Rows from expert 7 of block 7, named by matrix and row number. Rows with one number belong to one neuron. Each number is 128 + 24 x the weight over its row's rms, rounded and kept within 0 to 255. All counts start at 0. Numbers have three digits each. After the name is the row's rms in percent of the matrix's.
# gate: expert gate (model.blocks.7.mlp.gate, 8x384x192), inputs 0-95
# up: expert up (model.blocks.7.mlp.up, 8x384x192), inputs 0-95
# down: expert down (model.blocks.7.mlp.down, 8x192x384, transposed), outputs 0-95
gate.312 155:147154095113154153110141119148132133126132138136096175092080149212170128182093141127109171129116114128110134154105149141125154086124105154132122150109110124137106112150140180122095119101106101140161145138137114130131125139105138158143090131123121142078165139096147162144053139150129117178
gate.313 085:099136104110154138153130131092102086163141189167149112137144142134132115123143129135103062140114109145143126129163129150164132102116138146126088143129107103166149155150123114140139139184131164174112150110144090136099140096132164108147168115096145099124116138152174083077110113138107121114
gate.314 079:136166089140141168139075152114084135136158112136078095143148122128163130150132110141135151179090113116130137136124070127159150143166097149137117148107103126127145166126133132148101094128147111138146129178118145143159140144158132174153126111172102181155170115083123135148127138122134138129
gate.315 084:131105132166150117130182139092115098119169146103114104155164159151101111119124104104133131126181111095138123114129172118134141151129139189134140105149117166143215124162117121110107135127137180163107125086151139140176152133126148084135123157130115138129080151145158123098125108112110143120
gate.316 075:107114073158125146113123165097128132143179166137126129063181164112112133159087155143112128113126114176087111156100119149138089096130111133117086148137055104156150162131161077076118125162111128131126140097151129121097118067107146123066120109140107146138110101139113149121141132127167127109
gate.317 082:189123120107109121139098136118147148139142165115113091165117130111093118134128101135157111124134115123118111128118119118170164132141153162146111131104090125135111165107155131093110118164123121082155108099090111114108141113132111157145094159130095170176154139145102103111139115165132145127
gate.318 065:139120147102084143150156127128114104073131157164136149094132120119103154153157111142112162112139148107120161111108116139122123157087132089115167126163126117147155112094107138106116151129130129156134154100076150123166127089137117160118141169120127157156129104107158148166103132131136137107
gate.319 075:169088117130085104148131137101121116095090133166142066112161123110145135146149091137122123099141122087094159179127125103159093116145105097155104126114155090154140162173132133128130134147107103126140136155116099108158140118132169142101128108134126135082156121101126129117132136119119077142
gate.320 082:129119119121153086129093122116157151111121176145099091115149103152121162114177109134145106110161164122109152098149159125101157167124124121153133128112162128125148150103139151132096112143121104145114138104129116150154140133087122153115133112129102113176125114133086163123127178133110124135
gate.321 079:122169131106110157147133140084154093100125110124136111137166135162124088145134114183146092129099105122109114120139113111114155125140131144151135110138126174149112164112137128136172155100098090113133120140169106122148152115139108165146126161058131139094134149111114139161122159123129163130
gate.322 083:093095099094125153163145123160116165078177153164153139124088080112152125139124145154125128147110130151099107129104192112125147137109116157112126109095119136113121111076140122136156191111108119155116129175151137154132140140109184134132107130115141155111131079096140111137134111086142126119
gate.323 073:161122167097143119140078112097124103116118118150098143141122102144155134094101098159157092124146120118106099062114062148108099136112167099115118136140122151105143105122106157119127134103137127106117139144145158108124140079109150210140126121114106137123148114142070091141161114109121113159
gate.324 104:100161109125146146145131111143106131150136147083135183101082142153126122138109132109144109084122156152117146136088082113145137125120154129121102133143093105157134139063135123144113142134096106111159158156110137151136111152109116142130099136128091114084121111094172132124128139116138161162
gate.325 074:137118139108107112132121152099122098106123107109174107171125143126130121179141152159135117101122118081134119098146118160139097090125145096109112122122153103162154125095112130137144164132118088129119157130138127171135132114161154103168118100078127155123123126145087126073122149128170099147
gate.326 079:165172107131137123098158134075150110160124155142109116133135096181160112125125103146122145094143109126160106107111139147161149077109138108118096097122132121115132144090123157115133092134145133072117133130112098134148116094088141122133149148117126133151122057107071140114144110140146172119
gate.327 097:135141105109170155151158100111079144130140144111121210092100155164131136114123172102150145096120131138128136139098149084144153159160123130171123123114099134167103178096139151158087162108089110113160131145117159123137116120134119114132108124128121164132162145112143123123139152093080130130
gate.328 119:135124078096125102119141119126131144137137124123220124164203167135134109119129133125157124150146129139107132138139128165140142095136131124140147148152125145084145112128153134091126128104124142091084079095155151138141129097150134141128125136134149133131128093136103134121173125175136095125
gate.329 078:125109128098131149120134131140157163123156134177134147156130142141160129136182134126094162093117112115099124146170112135110135131139122068138145134100132152127095102110158154154131096140110109099141126189136128103136130126133120108145183190098140133142139156153154137147120135121127091142
gate.330 070:153114154158113113172149075130089094152111150144118141115144168146123127143154141154125165127160131091126164090155106113150103141138107169157105126140134125127109104121140095132145134128121124123134166156082131127054143148148164124171096178126149125127091128121107103145111112120117121125
gate.331 074:132131127134104109144117123117137115094165114138107135119155118147127130131120134144129136107127143140136144110146104132128157145100118060146133138152148113144148121126110128164073107114127110100150071132106135101137127130161156142141126116136113136151097142113129116147132130143088082112
gate.332 099:092110171125136140140103129147112087148089099130146150184135104097065119104146113150049161145140124133158113088125140101155148137121100117096124074160123149165127123144142105128155115159104072143130105115146125100107133143123103114100131122146105109156156172175120122039149086109156106136
gate.333 073:083130147156165136160171162117139155128116137132132112183094070104137101142100138088135123101117131134163151123158079141137094139107133142166139140136148116107136144118136124151116113127120167110074145116099110088128098128107130115128118122152126152141151098108108096112110107153153131116
gate.334 089:117130154090106123134096162110157108186105119100104110132142127134111136109149142106090146123124114146174090136101106111121130167116190125101130133138098152105150164132121088126152123149170139166100084113115115125145127136157142159094134166118084130139174145130108136129138117128119126130
gate.335 075:126118150144134145174118125177124132083100122082119142146185133104091107112107134148106123120122119095084073118142099135113120140096116100149136097149171103149164155133148137096125110130119105120097104151141091093123112143123132133111136182156090119141130167151113152118155109156140060155
gate.336 074:113104107132124142126159130140111109151142137057163156112124140127153163167113137151137097078074123137118104112102114096126116111104101131158127106156137122094099132123135156125151115142092136097089127168156116137113160088123115130172139134150129110105104140111098151146105114112101144092
gate.337 076:091128120089125125117080165117128116140128157095136146111146103133130127142112131111117114082068159100079129114136111105110113102141123148160132117115117145128118163108168118159120147131141135141113114144098119128139118160155136167092140112142191122086083119086095135133067152119156161178
gate.338 157:125125113122136146120153092156118140103123137142123152094068115170164127143096131133120155128126119150128134114091138115142158120170136135113103135091130119110115156126118139155107159107111100155208151141127149150133128106161152118153079119089111137093133134086152137110045129098119155181
gate.339 075:069117141157132180157137100101152127080149151164148159139141166126132101154136124163132138128111148124099135129183129101134133108106134113131124105092165134103135090118162139099149085135145120090127104125076090111140127193138101126120107110085107151108149114161085100117119130138160132093
gate.340 093:163145105115119122131093131125135105112095132129112138130154149106154162163140064163166122098109206119131183116151113096075114135160134130161135119124175110101106112142127132133135138156131121131151122155105123138133101094128134133132114134129102154091084097135129185146071109162154139127
gate.341 156:158126133109171158077107123162169132140179125148162092094153134100131157134170126127116101166127188133119133137108158171113127171122100140120135148129147128108108084160110141095129148161126130146150158077135171150096147124103133095153105112158141129111090076114135144160144142152153057115
gate.342 072:134113119122081153124067164145091113118120108118162124146127109135105135147161143157177115117148137135145109103136141173105133167116149132099106124102145124116151127130102128164154124125103145143096136127162131117077117067159103125133118151131156164108142094147105149092111155116116119129
gate.343 082:115094150120074163099162051070144129141145102127112112131165129120137187100124130124147149145090139144157117140113096128146102142107099157134131123114098168155157120113124165145076134146168143115133143155082139114152121127099147150110148159111145098137155128096156104150111150124086105121
gate.344 085:162153093170133160161109091139134096138139134164134123112146147149109141085092112100154157114130139114123161131122128144128168130125148120141116138113115124136124112142118115113161142148128098106140151094053136155097124126123132148103114157166116115099105118111086124150084113121129138143
gate.345 075:157092149120106139163181116121111116083096078111132167126140144112119169113139115096122118073155121132119110134147099110133106169133137089155142151117114146134134118104110127096118123144064056131120129147142149115161081146149138139138127151125096120120145145125109096134123145090133079135
gate.346 074:105100152155121135125109151094147095159081089111083103113140104122122135118131085117131119129127103130135104127137101121081095166093133088105111111108123101123100164127128143108136146097146160139144107198129191148152158110090153102127114155107130131140120170129100169125127141152114163169
gate.347 088:122130144120119110133137140152126142168160064119109059127095133109131157099123134126100133119135166135117176155146106129129098187052110149120119119131142108129146145147132111131155147143144167102109130129169097127117153127121151099135123137162144123174128126126123093146171140111154113085
gate.348 088:129131161117084118139118121145124126152125131147104136133115131180139116124142152085162104145178087136110125111145119146115152103121117115147127133134120172126089122152154098163135119146132111121144122127125119157169139133120114141133127099115166118127146158113145131122117130144155094095
gate.349 161:156136094140143113121169112141110120118112151158136154099075111165194109134073149102079136140152100161116101117110156127136142090137123108126148139117121127163119147104148172163109147109086132159170139150139105159117148133135179113148115125073173147100173159113157110106073132122094182151
gate.350 098:116136130138142136124129120097112146142135106159168143167199176177118122143145150083145106101121155108090086125136155103140127095109145154141133200124094137115190120132130131114121111146120128140110072120094110108124135092128106133113103146130172118120142164134175114133108104147170133133
gate.351 075:144122122128094159139145107107137129106160113092127095152134126088126144161117120120142120162163144188123142140191124127084112125138128101107128092114108131137140161152123114121093099109165149106133171109098123125092118122107119110138087141084131147158128145111135129114090077083129094166
gate.352 079:119131102137115114139074141119144125135131120118096139101141134129172138113120139148141132129140162132147156095102154134108104164150125117110116126133157125111117144127144161076141093080167124098083105166139130138133143131129129131160128153100126158149133108113076124152118146141164149111
gate.353 076:130130094107124090153051146100157139120134129098134111061106127159127090116157137103140105128128183177107123143135170099102085118161120109117110069121161115181142145105126167146126121132118115158131151171128135091163131151110140139111099138111114177118116109132136109120090082102130122134
gate.354 085:098099136134138126104155089062123110164135135124184134122192134134117088145137130075127131110123148171113142114149156076148130114137154102134132131140120146149142135120109156127123123149125139132143133137162103143116191122141124135128144130121133105117112156137156120097115130151120080117
gate.355 082:134108113143132124203121128155127118131127151110091135169144139123158118099137131115128127166154110161123133138119151108106093156134133091125109159118144121156194159155130093101172145162172162155130069106149149163160116145095130110133122120156138117157126119177132136130143152150091130143
gate.356 070:102114100122099127184103134127139137138150091121121121115148121120141127121121140144120171098134144131108119155167106115123108112114117155095112112149138107142092145141090097146148149159132139120128125141091124119178101139128113143114103075143134189135115110114160124119129128143134112134
gate.357 080:075144121192120137102106117138142086181173121146109171134108156145110149122179140150118133114132106073116100140145158122148103164124106111142106125117192092114167128143137115130114116144148149097155137152109139112152138104128121132116131122131122128142161120091112147142135110148171138160
up.312 145:112167108138151148107151129158143126153133129148127156101112135206134121177095150108112128146126096131124109156092127135133154101157101170120098117099113128140115110145131150116093123092090107160180139107119137113123129136101119134132122130132112133094175169097143117118130143141128128131
up.313 088:119132106177110096119154104090135129154109137162114109141114080099103129143157129115122117135131141151125092120140189116089124105084123061149127133112111114110194153139166103125115148145123180143083130157158127124101109138091143147144138170118170129131151158099093112158096126168115105107
up.314 074:135135148171099140130141129103153161116113145119167147129129097120154091091101114082152152141146166148110108159118119149060123141137092097142124103129120119124123109128122106117105127165161116132111102121133124130122117124124136105168072125120113151147109094137132154119145108098112104086
up.315 082:070128116155149120082118131133112115154111109141135119083090161173145134148118118142153168127099143071114154123122123141106111162099146150153141119126132107087119134083134137154118131129140085107142112186166163137144127114130133129126138154131127147090110148118113146151164121152153129098
up.316 080:089125124126168101161084189126109179123112142124139146115183165119096135154148152140118124150107132136114147135123112133091148141163151104141102148087138117124141099126156122144137098143111117149117117097114143143131081174099119142089087119135126132110134129161145149105116133207155117165
up.317 088:122147126129108126158157114171119143155127147150154116084133121125090131140135116130116127170140109119132085090128141091140131148174134116106158137105121120140081123112137181112136090102143147104106109149128096093116141140139126109117123116124149111164139171145095145129109146073134118155
up.318 070:108111119103116150153086114154138149106117132152158102103174155125128094140132108128135110113155145128143126139142096123142133107123124109121151098084123152111119169110074161131160164163115127150138124099104114126108083079139119114151122128115127187105129151141115159121144191127119120090
up.319 079:125141099117142113138114126102093085166125135135093103145126137128147138094162114171115166089100130125104101142148124112130148120160102154144109183140131125188116117134113089101124125133119117085098088107207130140094093121085138094144137150095123128169145126116130175108128131146110135078
up.320 077:112123119153124119117141110119134144133149119117143158154148116125166097117096090144159118090097158134126132159126136102109133113117121135116133167112156108123158155128118113118148111101149121129124106147138109095149121087121134142037168120139138116134105126142180150110145089117137127129
up.321 085:139123084145144130117165174135127152127119107150146097103147137123120138163140137133160160069096116136144120148118135111102134105075158126131152144111129151106135172125158079140196160126129144112110151135210145105134132150127126153124131138145133114146093097188129202120169105153131167117
up.322 080:130103110086108156091132138151134132117151075114146138142162119138146137133118139202130107105112116172131151133109105114124150136164058149148134105132107120085122111143163126138132114119117145175131149157171126116148183115151140113136121098091135177157078162111104090132128162106140114109
up.323 074:096112150117149120125131115107102200159198105116143083141124143104162121149144125150119148142076127139117120114130110151105157071125085169119126124148114106106108138133113142113100148131129132137113124108089138158105139107113151117150151130135123161133132108076142154110103162107099146180
up.324 095:123115129134117099149106140141144128161096125144163107168144110084127134154134098152104085134111111117112130097162113108130116100130133080122156120116151162095120099160129178150158106130159163117077095147160120128117132166098144154109145159116127141178128153155115132162157135133153134132
up.325 081:155153091187152189139122105137161142090109149145114073086163101116126139125126133149124148114131161150107146101128088141109110114136124130140131136150144138121106120067133160121122107141115131127145102101154118131125110125098146156102075117174110128123107147144123187111143125089122111135
up.326 080:108139140129132138090152133124128097140110124124175104106167115134115158148157106145140123137153145141125153075166138135119099100144129151145144191124110106092136123082159132132129142126141141129117090134080154178127110147151122130078145158131118107102147130159133134122147125145134124128
up.327 100:156122116146102136149167112156113152084124130141146168107093134160165109155088152119093124142137089113112080145133112148150139116119141165145122115112097127138131155093113155119111163140123099148157129153133114106167151147135137105138097088135110136112194159133138128161093099147107127173
up.328 116:114130078126149122136125131150143123141135127110132125146138198199109133150132173095108105115138110123107091132115124118149141122124131110126125167147133113122174132100146119104136127129129154117124095110106159103147132122135119081117135130140192125122135124157131190123207121161130110130
up.329 088:103170148133122087124172101128090106083129123119143132121123156090148140115137125128122113124137112147144132130108127120152100164111147137148140127127094109184137126155131104138104144097116171141162143095136117111097101132105069107118119143136139111143131121122131128129160136138168121124
up.330 073:101165098125093092112094104096111111126116120127122116139103139121149051107130164150138122160156185120155130131136149106179123091116145098123172155102135121067142113121100122127128106098123130110126151077145141162119097155154150143149110144137141110120167148117153125163103146106131129124
up.331 074:126127082138117170100100158164153071111124116137141136144104144167147115125123119148120098117133123182096132168130188069108134139133114127094118116150104117115107145129131168126100148114107104112105147103128156111146157056118135155160130139108117086123160155152129106154104129152133129173
up.332 109:159144118130121140176147085125120106125126135124128107069107164151162120136106129129126119135156156179137166116106158131066094092121118127137122134130103097128142149118135103142093113131109222099106129090114141145178082113104149144192123140111180136105124097061133142142148150110133131159
up.333 079:150089122110142129131127113133125151127182120100150168122132152177108082122164129125106103135124111096102173108154145147135161112112122090108060116096119090142164162159111118108112142094130128126121114107070128174113143112147148167124197163160146111163130127115111142138156142125119102165
up.334 085:050127154123140111145159116115135121115139141107126158136112116157091108118145106120092109159122135093144131071154112100148143095123142128116125121120066156164122135134137133091154109129130146197105140132136058124106158144133113130102131130139088106142144145147132063122157122108113138125
up.335 077:159138133138096152130148141149092105128127155125125114091130083148150129180118130107129162089125097101108162160139126130115095115183157128132130110116094137153131155120123162165129118096104131158190164110129109123131110130088157127133161140100147140173092136096145121087111127112127168112
up.336 076:101139153134128127108098111154131144093131119122095176133154136131107146100118095130156095130114114166144120146179156137135146118140138124175120130167180116123123102130091102127128145121144129145127098112147108127108139138149079162160157161143117099109156166175093130127160088102159106097
up.337 068:138146110136107103100137134119114177095108159108064159125111125103144108121070108161111137139096155101124115122121139120105159124106098117131132134065136123142132158104132066151142174178141121110144174106175115116103151121113130169118148160142155139112102135131107118105091138116104111132
up.338 136:118131101122135153096162105140118141120136144124116141087104111172153137116095150117087148121139119161152111140089140117137157081181139140119127140062116131141134159132141137153100151097075107167178156190115160123122157111136122103161090124125102132084155163106140135112098130129103157186
up.339 075:141124132154100132138153099121125135126108147167069135147146099142133125152085067095137169166091143152110094144081087132126127148118144132094136106117115143114125154179098111154135106143096113160129130152162132133106100115097142132087114138102084123112137104138096120120088078144160152137
up.340 094:143161073118149104121168125139133170100148143104162166129123104105139099153134122136140145111148169129141182116171102140138105131171092150122119120072128110123122146126119123079106101080128161139126116161128143134151105136137144158130119133114122160130105131095166134103105133114113148160
up.341 166:130101120139114076161161139099106129124069139088104146122135136164116104116095155093159133119112095126140118123138124116148126087107142114112161131130062129146156196113164120155167107122117134144135107154092103131159101136157122134116119136077143137159168161138135088093126085127104160133
up.342 081:121089125100108147118143112082117104120119140133135128165127057110177145149133097115141068158142158124139163132139115116122134122126155126110150134098158153152109157076082102106097115153129134161117179092147156159106160112127134129121153164145131088110161101136129164149134141162126135144
up.343 073:144137138142086128082158168112131132121189114170136127121147179112114120060107121138145141130128162140097144127105144165119141115086122115133168118116127140130137126138168142125096127090132105112137159111119148146074130156053097098142174119173110171102109119149152118130138169144089130076
up.344 089:146115134156103115105108142122083140126094115153151127117136094138149078147149131126083134133156128131120104114132148128120112131126137122157125142132161174105088146149117106106165163102122142121107138154103139104119145161115113134128117086130141127131117158160143095129087161094108135136
up.345 076:088125145129111111134167143088121175105122168193140155136100160122081139135131102129100101133117061125136075129186131104152159131129155160175159152143139132104125102140154146142156124141092131167119164161120146127109121121061083113113123132138097116122124145141109167119125103128098113137
up.346 073:172139122128128108139122158136120101132111118122102108134106172128132188122107091120127078121100125157171129147156152133150136161082142102135093086105130137125176114106101106125098077107081110188110101168133103103139146100123126107137137121131111138132111100089136142093157132115124169153
up.347 086:093106175147120129154153136108111112165134150115126085146140092075091156112145127111113114108082156187114139108158170101141081118146119152107147144165142132145139095131109116095119162105154160208110117161152093121129173134073119102131114067115131157177128086143162096119125179144166122138
up.348 079:136129102098130137129090117147127097151137132174130119142139123133134137094133103119098139130075127096107112147167123137085133120136117098121133103134158128124126103144128155123123077108116117109137126159106143137129099136114153116158106112099160130153139114144121088145140127129108127117
up.349 136:146126088143132120127163120153115133133146156145067136116091139132165114124090165085090111133134076147117102144103145131151136086148121131118129094097120120144116160139168148127105150103115114177167151138152134103115145136167118104152109108068132127124136142076136102137097119098102150139
up.350 095:117159167094093130106118143138122102131151138135104132186066124117144101153139103168150135142131140118143179121114134170153106162178124082131143139140153149116129140124108105140137128126105099093154141127137132169139102156145153177125132129131114100122123109135130108161116132094124152201
up.351 076:143126139195160135139039146093165108156114105098102090101132118128112114178168137134129119137140126135117112159145112146128098140165117143118116132128137168096135124124126159113078128126106142113134114126136131105123103166118140131113123118183102146126127135096119106106114087146142124100
up.352 089:117121132126141132083108092170085142103127171178139086156109089107120134133112111103122083098113152119089167114121124128148126113113118129131124160089107128098146097134144151121072123158123126155167106170141134134134179125106098119115119109130106130144101175126152100090124148138131138131
up.353 085:165147088147144162145106117141156131103137110127127149074123110161141162121149153155097131112130115125151157185106156124115119153176111107104125101136139104110087101150115103106089176125111135123102109159142143121131122109123154169113102094103104159111159084097130164138135136166114135132
up.354 089:118162057115132109164135139079144120116133127133154130142143072096140056115135121063077134112104138112146138115176096098157148120114177157131151149109142154122101126110126131104173158150121158123122138104137090108146141153098112100141124111150154127143144143162152081082086163146111120061
up.355 074:138125148158098111138156137119139147186147128132135176132177178127103114098163100088145041129179147103161121125136157169129120107101131110140131125132143139135126151110101154119139136099176122115117125119123158158129122114136116135133119120112137089138114125162131126156132121141107104110
up.356 077:104159113124123110169150126126127083129096113134150096145165142115144083153132112048136169122095097138114131132143134153127108139140120122165136158107106114091097110132144105188160104102152156124128139092126097147125108118116167112106168115140079106137144141108128138134158137151143144124
up.357 072:112146109106121139153113143132156185124120117139117140113112133117132115127097132144109160174140098147141143128131152114109124128087117146129122133155072142110102130123133117109130170096122120143130139142092091087172137134153141164101121223145152140141171134126101133140126146150190081086
down.312 176:115165127117113095155114140116164161130146156151160152079105134135119150084107139090102119148137168128063146118114103126148152100149172144085115134169138108156128122107118097125113079145126139132118136114136123133164149112119127126110137126146093098133117136146173102149117113095141124140
down.313 077:113114159108132154138147146130133155129158090132116121114085152110095088132093135115122122105109108120084153141115144094073103130099126136101105139150099080187123094120114138074072069144136131142096124164171118140137144126111174131114138121110111151132114146116150118184143149113142139088
down.314 053:138106157128113123113153127135156125126137105146109111181145137137128158142120140106119156111077121157114094120124104143139148136154134150131130114170111065126092092138162097121127113140179113122108093112150146132140137124110115171124104117131139090163160117129095103138194146163106112131
down.315 066:142140130113083142105146149123155162132142106143117143113146144112118145112157102168172115113106131087181128126132116114130123125125153137111128095093123139117136162099098097170129110139139109114155123137124102119133149123131104129116090099125127108156110102174096187111147124113159139164
down.316 069:123139093128151136135153138075148177137116128132164139079134154126116171102068160135112127172109111115071165110088106132143122134151173151117156165174103154140142090099116090141132122122122123122111080168107120146161082125100114088128139146161115089127120134127139098159126114124116126120
down.317 064:125107122125134122115160101158104127135135109123101167147183134129119106111150127116086158127162107121113130152127099149093125108124092119127103118124128132108115155123144141079111115162134096105145101148106101171159122080129133149087126119186098128118138138116160126133144128151075152129
down.318 052:110123110123101132138093110143070148139156126138108140119116054152173139086153123095139116153091133151131139171095134176131121131147129140096119165124124132123132140124089100138136159109056151141155113160170138170107125119135114150122108130115100116147146099116144103118128109124121116133
down.319 056:145145121106101150137116135128125129133133109111143145119133150157112115160110097133173149151151134119127156075133133114136175116113087101094110124136147106088161151107172132158113132109124144110127144111079114121172162150113144162169168144122128125113108107100172132124099140127133114136
down.320 055:134170152077117182126109087158117152102129071143122110166132117132101150140152161137128143157132139119140109118132052121122122121107168142141118131145084108115161121118097120133118116143114104116075101106147115130136116100109141143137132119143133117158117139118089181164130143128170134126
down.321 061:114102117162129146102112132117139168123094133082185127091121118089116154138099163159118097145157132121110143122115120084123156129083166132126126127150149126138142143135087092166149133117158144122066147147190123129124121190148142158103096118155127130136119161122108137129107151128147168167
down.322 076:141119126126103109166119175098138149153125111127147135090152117143104153101099108136079146116163172137115124130132144193121125097157146124136116148112149120167102113141132153091146129167156170158112114130111111144124146122140109143123132143158134089097073134150143124132106145135139150155
down.323 053:122162081128125132177137115136134155124104123109114084102132160115119148111134115178124112141131147114145095135157106130099146062109154114150146137141117111122160141135096111115137129149162136136116122137137137131160120103158066130190120070147118158119106095147109086115164070161132130152
down.324 107:142120122154107114120138127143103121120115145118126110166157105135157079168167147155137115145118048142181115173127173136153112109081087087149146140101087170104125129141157150131134186113098120115120117167149123133103136139139139141147140139091141163147127158119109113137126151154099111102
down.325 052:148131141125089149126137111187141116143127136149161150116122124117133112142133112186087134118084119146142140143095130117134097151145083124133110121135135134104132139138126095148099125145126091092116140130119157083146171152086139152122164096136151081155108107077146142121138148131141147108
down.326 057:105100147124127144102210130102120120128136119149105086125125144132131114145142130134155139104134149106127133080112143110131133141103128089077125120078118108116138146129136110111125138141142119064105090119095142154109098131185136131161139154114114162116141114125111154108141133141119109134
down.327 099:112146103124105132174092143112157137121133145130142160112120174154136130057099147086119122142158162108072109109155111118102143102165173124110107120176129115180136117118147112133131094146138109154098118113116120125167117104141122134106128132144104107124127147141161099122109097101137124117
down.328 106:140151119071131144140139121130137133149130124106160117144192166121131166104124187140174101158181126103128073133096153119118088104157140135105103150195118144081161108128165105148095148120131133110140111129108116119101102082113149106091131112115153143168130113113130114126152121115159111127
down.329 064:153169147119157094108126135101112146074104145141112111108126112105117136142119121168147107153064131125149101122182077147115140177132173104119166095126149126130137125125109143076120140136122133121131127122180148126108163129188128166116118159143118094156124159124110119138162147145093131156
down.330 052:123159152153047089101145104153133128134185156158115144185164135124124115154133088154145122134132150152121124111116137174128117146112135121140101121152108137150092150111134179142124127126145141202157111152105116126137151120141123137146141109129157126111133133125144100166126144106140136133
down.331 051:088097119096134125108153128088083111120111135128126149099171122150151149133120139147096144183164124101154115124115146090146150142114132084140107106110131134138143100136126217129149153160117124149111161138155054117145092140130142130078118138135158134155161146124155160156145125142180127146
down.332 118:102135175123119170091123139103120145139088107151130129136116153114145178148140135158125129160128103099129128120121124098155131126087169108081112093127121113112168140100121120142141134155130100117118104159122111094081175117101086147096128106151106122147117141141138074127103091166138118133
down.333 058:109186114082084133134111132098133124144122151152148102149095115135118101103113129132093131146146145117119115141093134118107058120140113150118098115160135156164126155152129118156081122131098122132184117178128161108128105126107122102131108148134150174109143088110133184102129124118151208120
down.334 084:147119095134102074159156126121141145082131134080129114118134119168113107137136119092121139111127161152100153124150133155134136157163113146140118166117124123151127138148144132106133097137141168159140166105137115134188134129134167105163127156128126142101128092113139164134124152106088114098
down.335 063:137149126129160158137110129154130152126120090132155147093156141115166159117165141178110164157110107127171118099136132124146143118099115130094136115145132073101131100111131153113147138103156107132127091129108155170080135120110110153144122122136114133154088111110152117110096105153154056189
down.336 054:141098142148127132110180160105115128123132130118176078150148149105149099135141142124129160115107157150126116146113137121166122137118104100099109102125153181145127081111157120132115109106138119175136122065093110144119140117163136141050119101142148132167135096133114151130119166140129152108
down.337 053:159154096149153137154148095165126146169073157127157114120122141106164185143123119145109108182112159141116122113105154105133152137095112114114139081134122168132187145120152132166105117101129105165117132119173120132153171116123104067085100135133136121134086125087106124123141133130119165144
down.338 185:092152143097114103168087136124158133129139120157135144077109167130108144090113141096093124114146175137081136108127132128113156123142162150098099115147129102166114104114113107134138058156129114149112139108115104140172154123095133156110146137155091112124118153152168120151120124108142121132
down.339 058:132090142107164114141080127084136147094123125148104118111158114132127082119107159114129105125168144115106090094113144150128150139110130113114146085133085144098134093109117134099084122140128145135152118107116118131138118146095099093125132121160132153121198133171080109178139129129105105171
down.340 085:132178177165132120135114129111139115095134110087122124139122111158062082114165158127108149142129097157144152146167147128113118120145147101124166110095155110168103127150125092103106103143085135113111144142140112094135120138120113133111126124158201126150104155138124163158158119124120184117
down.341 203:125083110160128133110132138140134141108103130120117113169135129146124070135162122107144134138121083104129090107137160136131127120136108100151141149110115185099142161122142137172122136114150133124129075161148119123087110122128143116107133147114175151109215139134072141101125150145089154136
down.342 060:138127118094070128139094174118154095126121100151133113120135129171136125144133164115136159106137152163093100142140166174110149098130131135124101139190091151137120118136156105110137116113139168100126119150148147147145104138161099119098124135109168159152112125137147132062157112139160095116
down.343 056:116126094121100145123107141136110090145118122115172107071102120093143098117134139121138110169146157143093126128129086099140143127115172121116165067118144181125120114121117108095114118145146121134101136110106135137128136119108154145144105121172119149160128181191143158090052145158166140127
down.344 072:111106099138122128147167075152117146133140110151112126145134189123172105134106121147134114158094088117158104093118147151131157145127071094095167138099085147173105138150131144094120162125097126120125140163141129182159126124136113079175145131115140139148148131137118126143108126121112118106
down.345 062:134116100090125120147125179133164146140117133146119096158139103108084082100135151075137128086108124143073130108113078111137130144163150135140181153146109113124102096156166167145101107145137153138144108126177069164161129158131125116131139183161111150097140129121121167136111120107120139136
down.346 052:091130156128167107142159123092158099093118150123157128148125113159141097131141139136074125121115122127110115123148087152133150100173161117148136070141128068161122135137143150121126105129135115122122117178133124110133151090157133175162088141171137151105148107145128110106111156080155115126
down.347 079:124119108126130158125082156162168115132120138166126162095105118132131147122117092132108140147149159147137151131112130160117157112137123149092078131092170087155104100161137139113162127148144142137137153091090127145169130118094141132148130070157081151155076078116152116159113142152170097103
down.348 071:106073114147077167177115130153146104145149092127146140125171188107173132133114118096121103105195119177119129104096105098142129107121108128125095169150091127144132119112173130119099118146113176132083111133091124151172157115113098112080138129118128111109114127138170129154100139152175075110
down.349 171:121161127119109101163081147111154135122153116152136149099113141144127136073104134088089122119130161127086144105141123119089152107146169130105114134157120107169114139109120111130131068144151143140113090121130112149173126125113135140095142144121094103141138153145164119154110120099118130134
down.350 077:133128099133150125119113143093160117171115117127136128120108123108133125169116072136117132113133122136190116092111087149131120172141109121138142109119178144111117179123118120195182173147112113174137165089137130164132130140112145160158135111108107122146104154136148122126136120144148151156
down.351 049:107140176127120110114128109158152170146145175143147123122171129105128136182145168133125140101111114103150099161155134101166118074136101113132097129159095138114138131119114106103112148093091156125135140134139155095169094136124076130077170128107164103182100114117156082104154144111160139138
down.352 074:082083126123107135128120130128139150153140107144112126142126185105143177110107120112127165130123118095123136124110115142098111137105121141098087140096149148125115161106130121153153122145154103095109097128130125152081148150146135153141165130142049119134138112136121098121104118130144065134
down.353 066:159184152143079143098132147122122129134086127117148149134148142136082152128226121148117181131144142107091129122107123149127108167145154141111113110085138132089106092157165101131135096093155149141147116111109126140132092122108132139088090113147155114149103138134097157116143135127122144123
down.354 078:145107149124147127136129117121145145130150120118117107122122174146133077118092130095121104121144153116113153135124097148113083141135096139129161161132102142163127119142134142110077137137135114127143146119141125156151157131121139127136163090132108135127122144099156133149150199129111076111
down.355 070:203138094130119110160148151135132107141111107130140149129142100147157105130103109074114117157162137127091124104119121150109106108148059115168168139194120112122119128157123166098128084144100152071134121119105115125141138117151136104125090139123116126139148120096124113145138124119149100095
down.356 056:116085103117102110126158142127140166186098124144150140131128133123181172141130088102108128122109131133149122154086140123101144130148103118129159161107106091136144128132115164154127164148140163100148094095124126150087145146182138122093088109110166147135161137135177124114113128142139090168
down.357 055:089145159114131143107141154135117156129121138144129102101128164146120150121157135152161080185110109141133157141118146141108064124083167130088116129113093128127154134130117122105125137159117143114130118166123120099127145102102118156159165129158149114171096103146137128150150124127078118131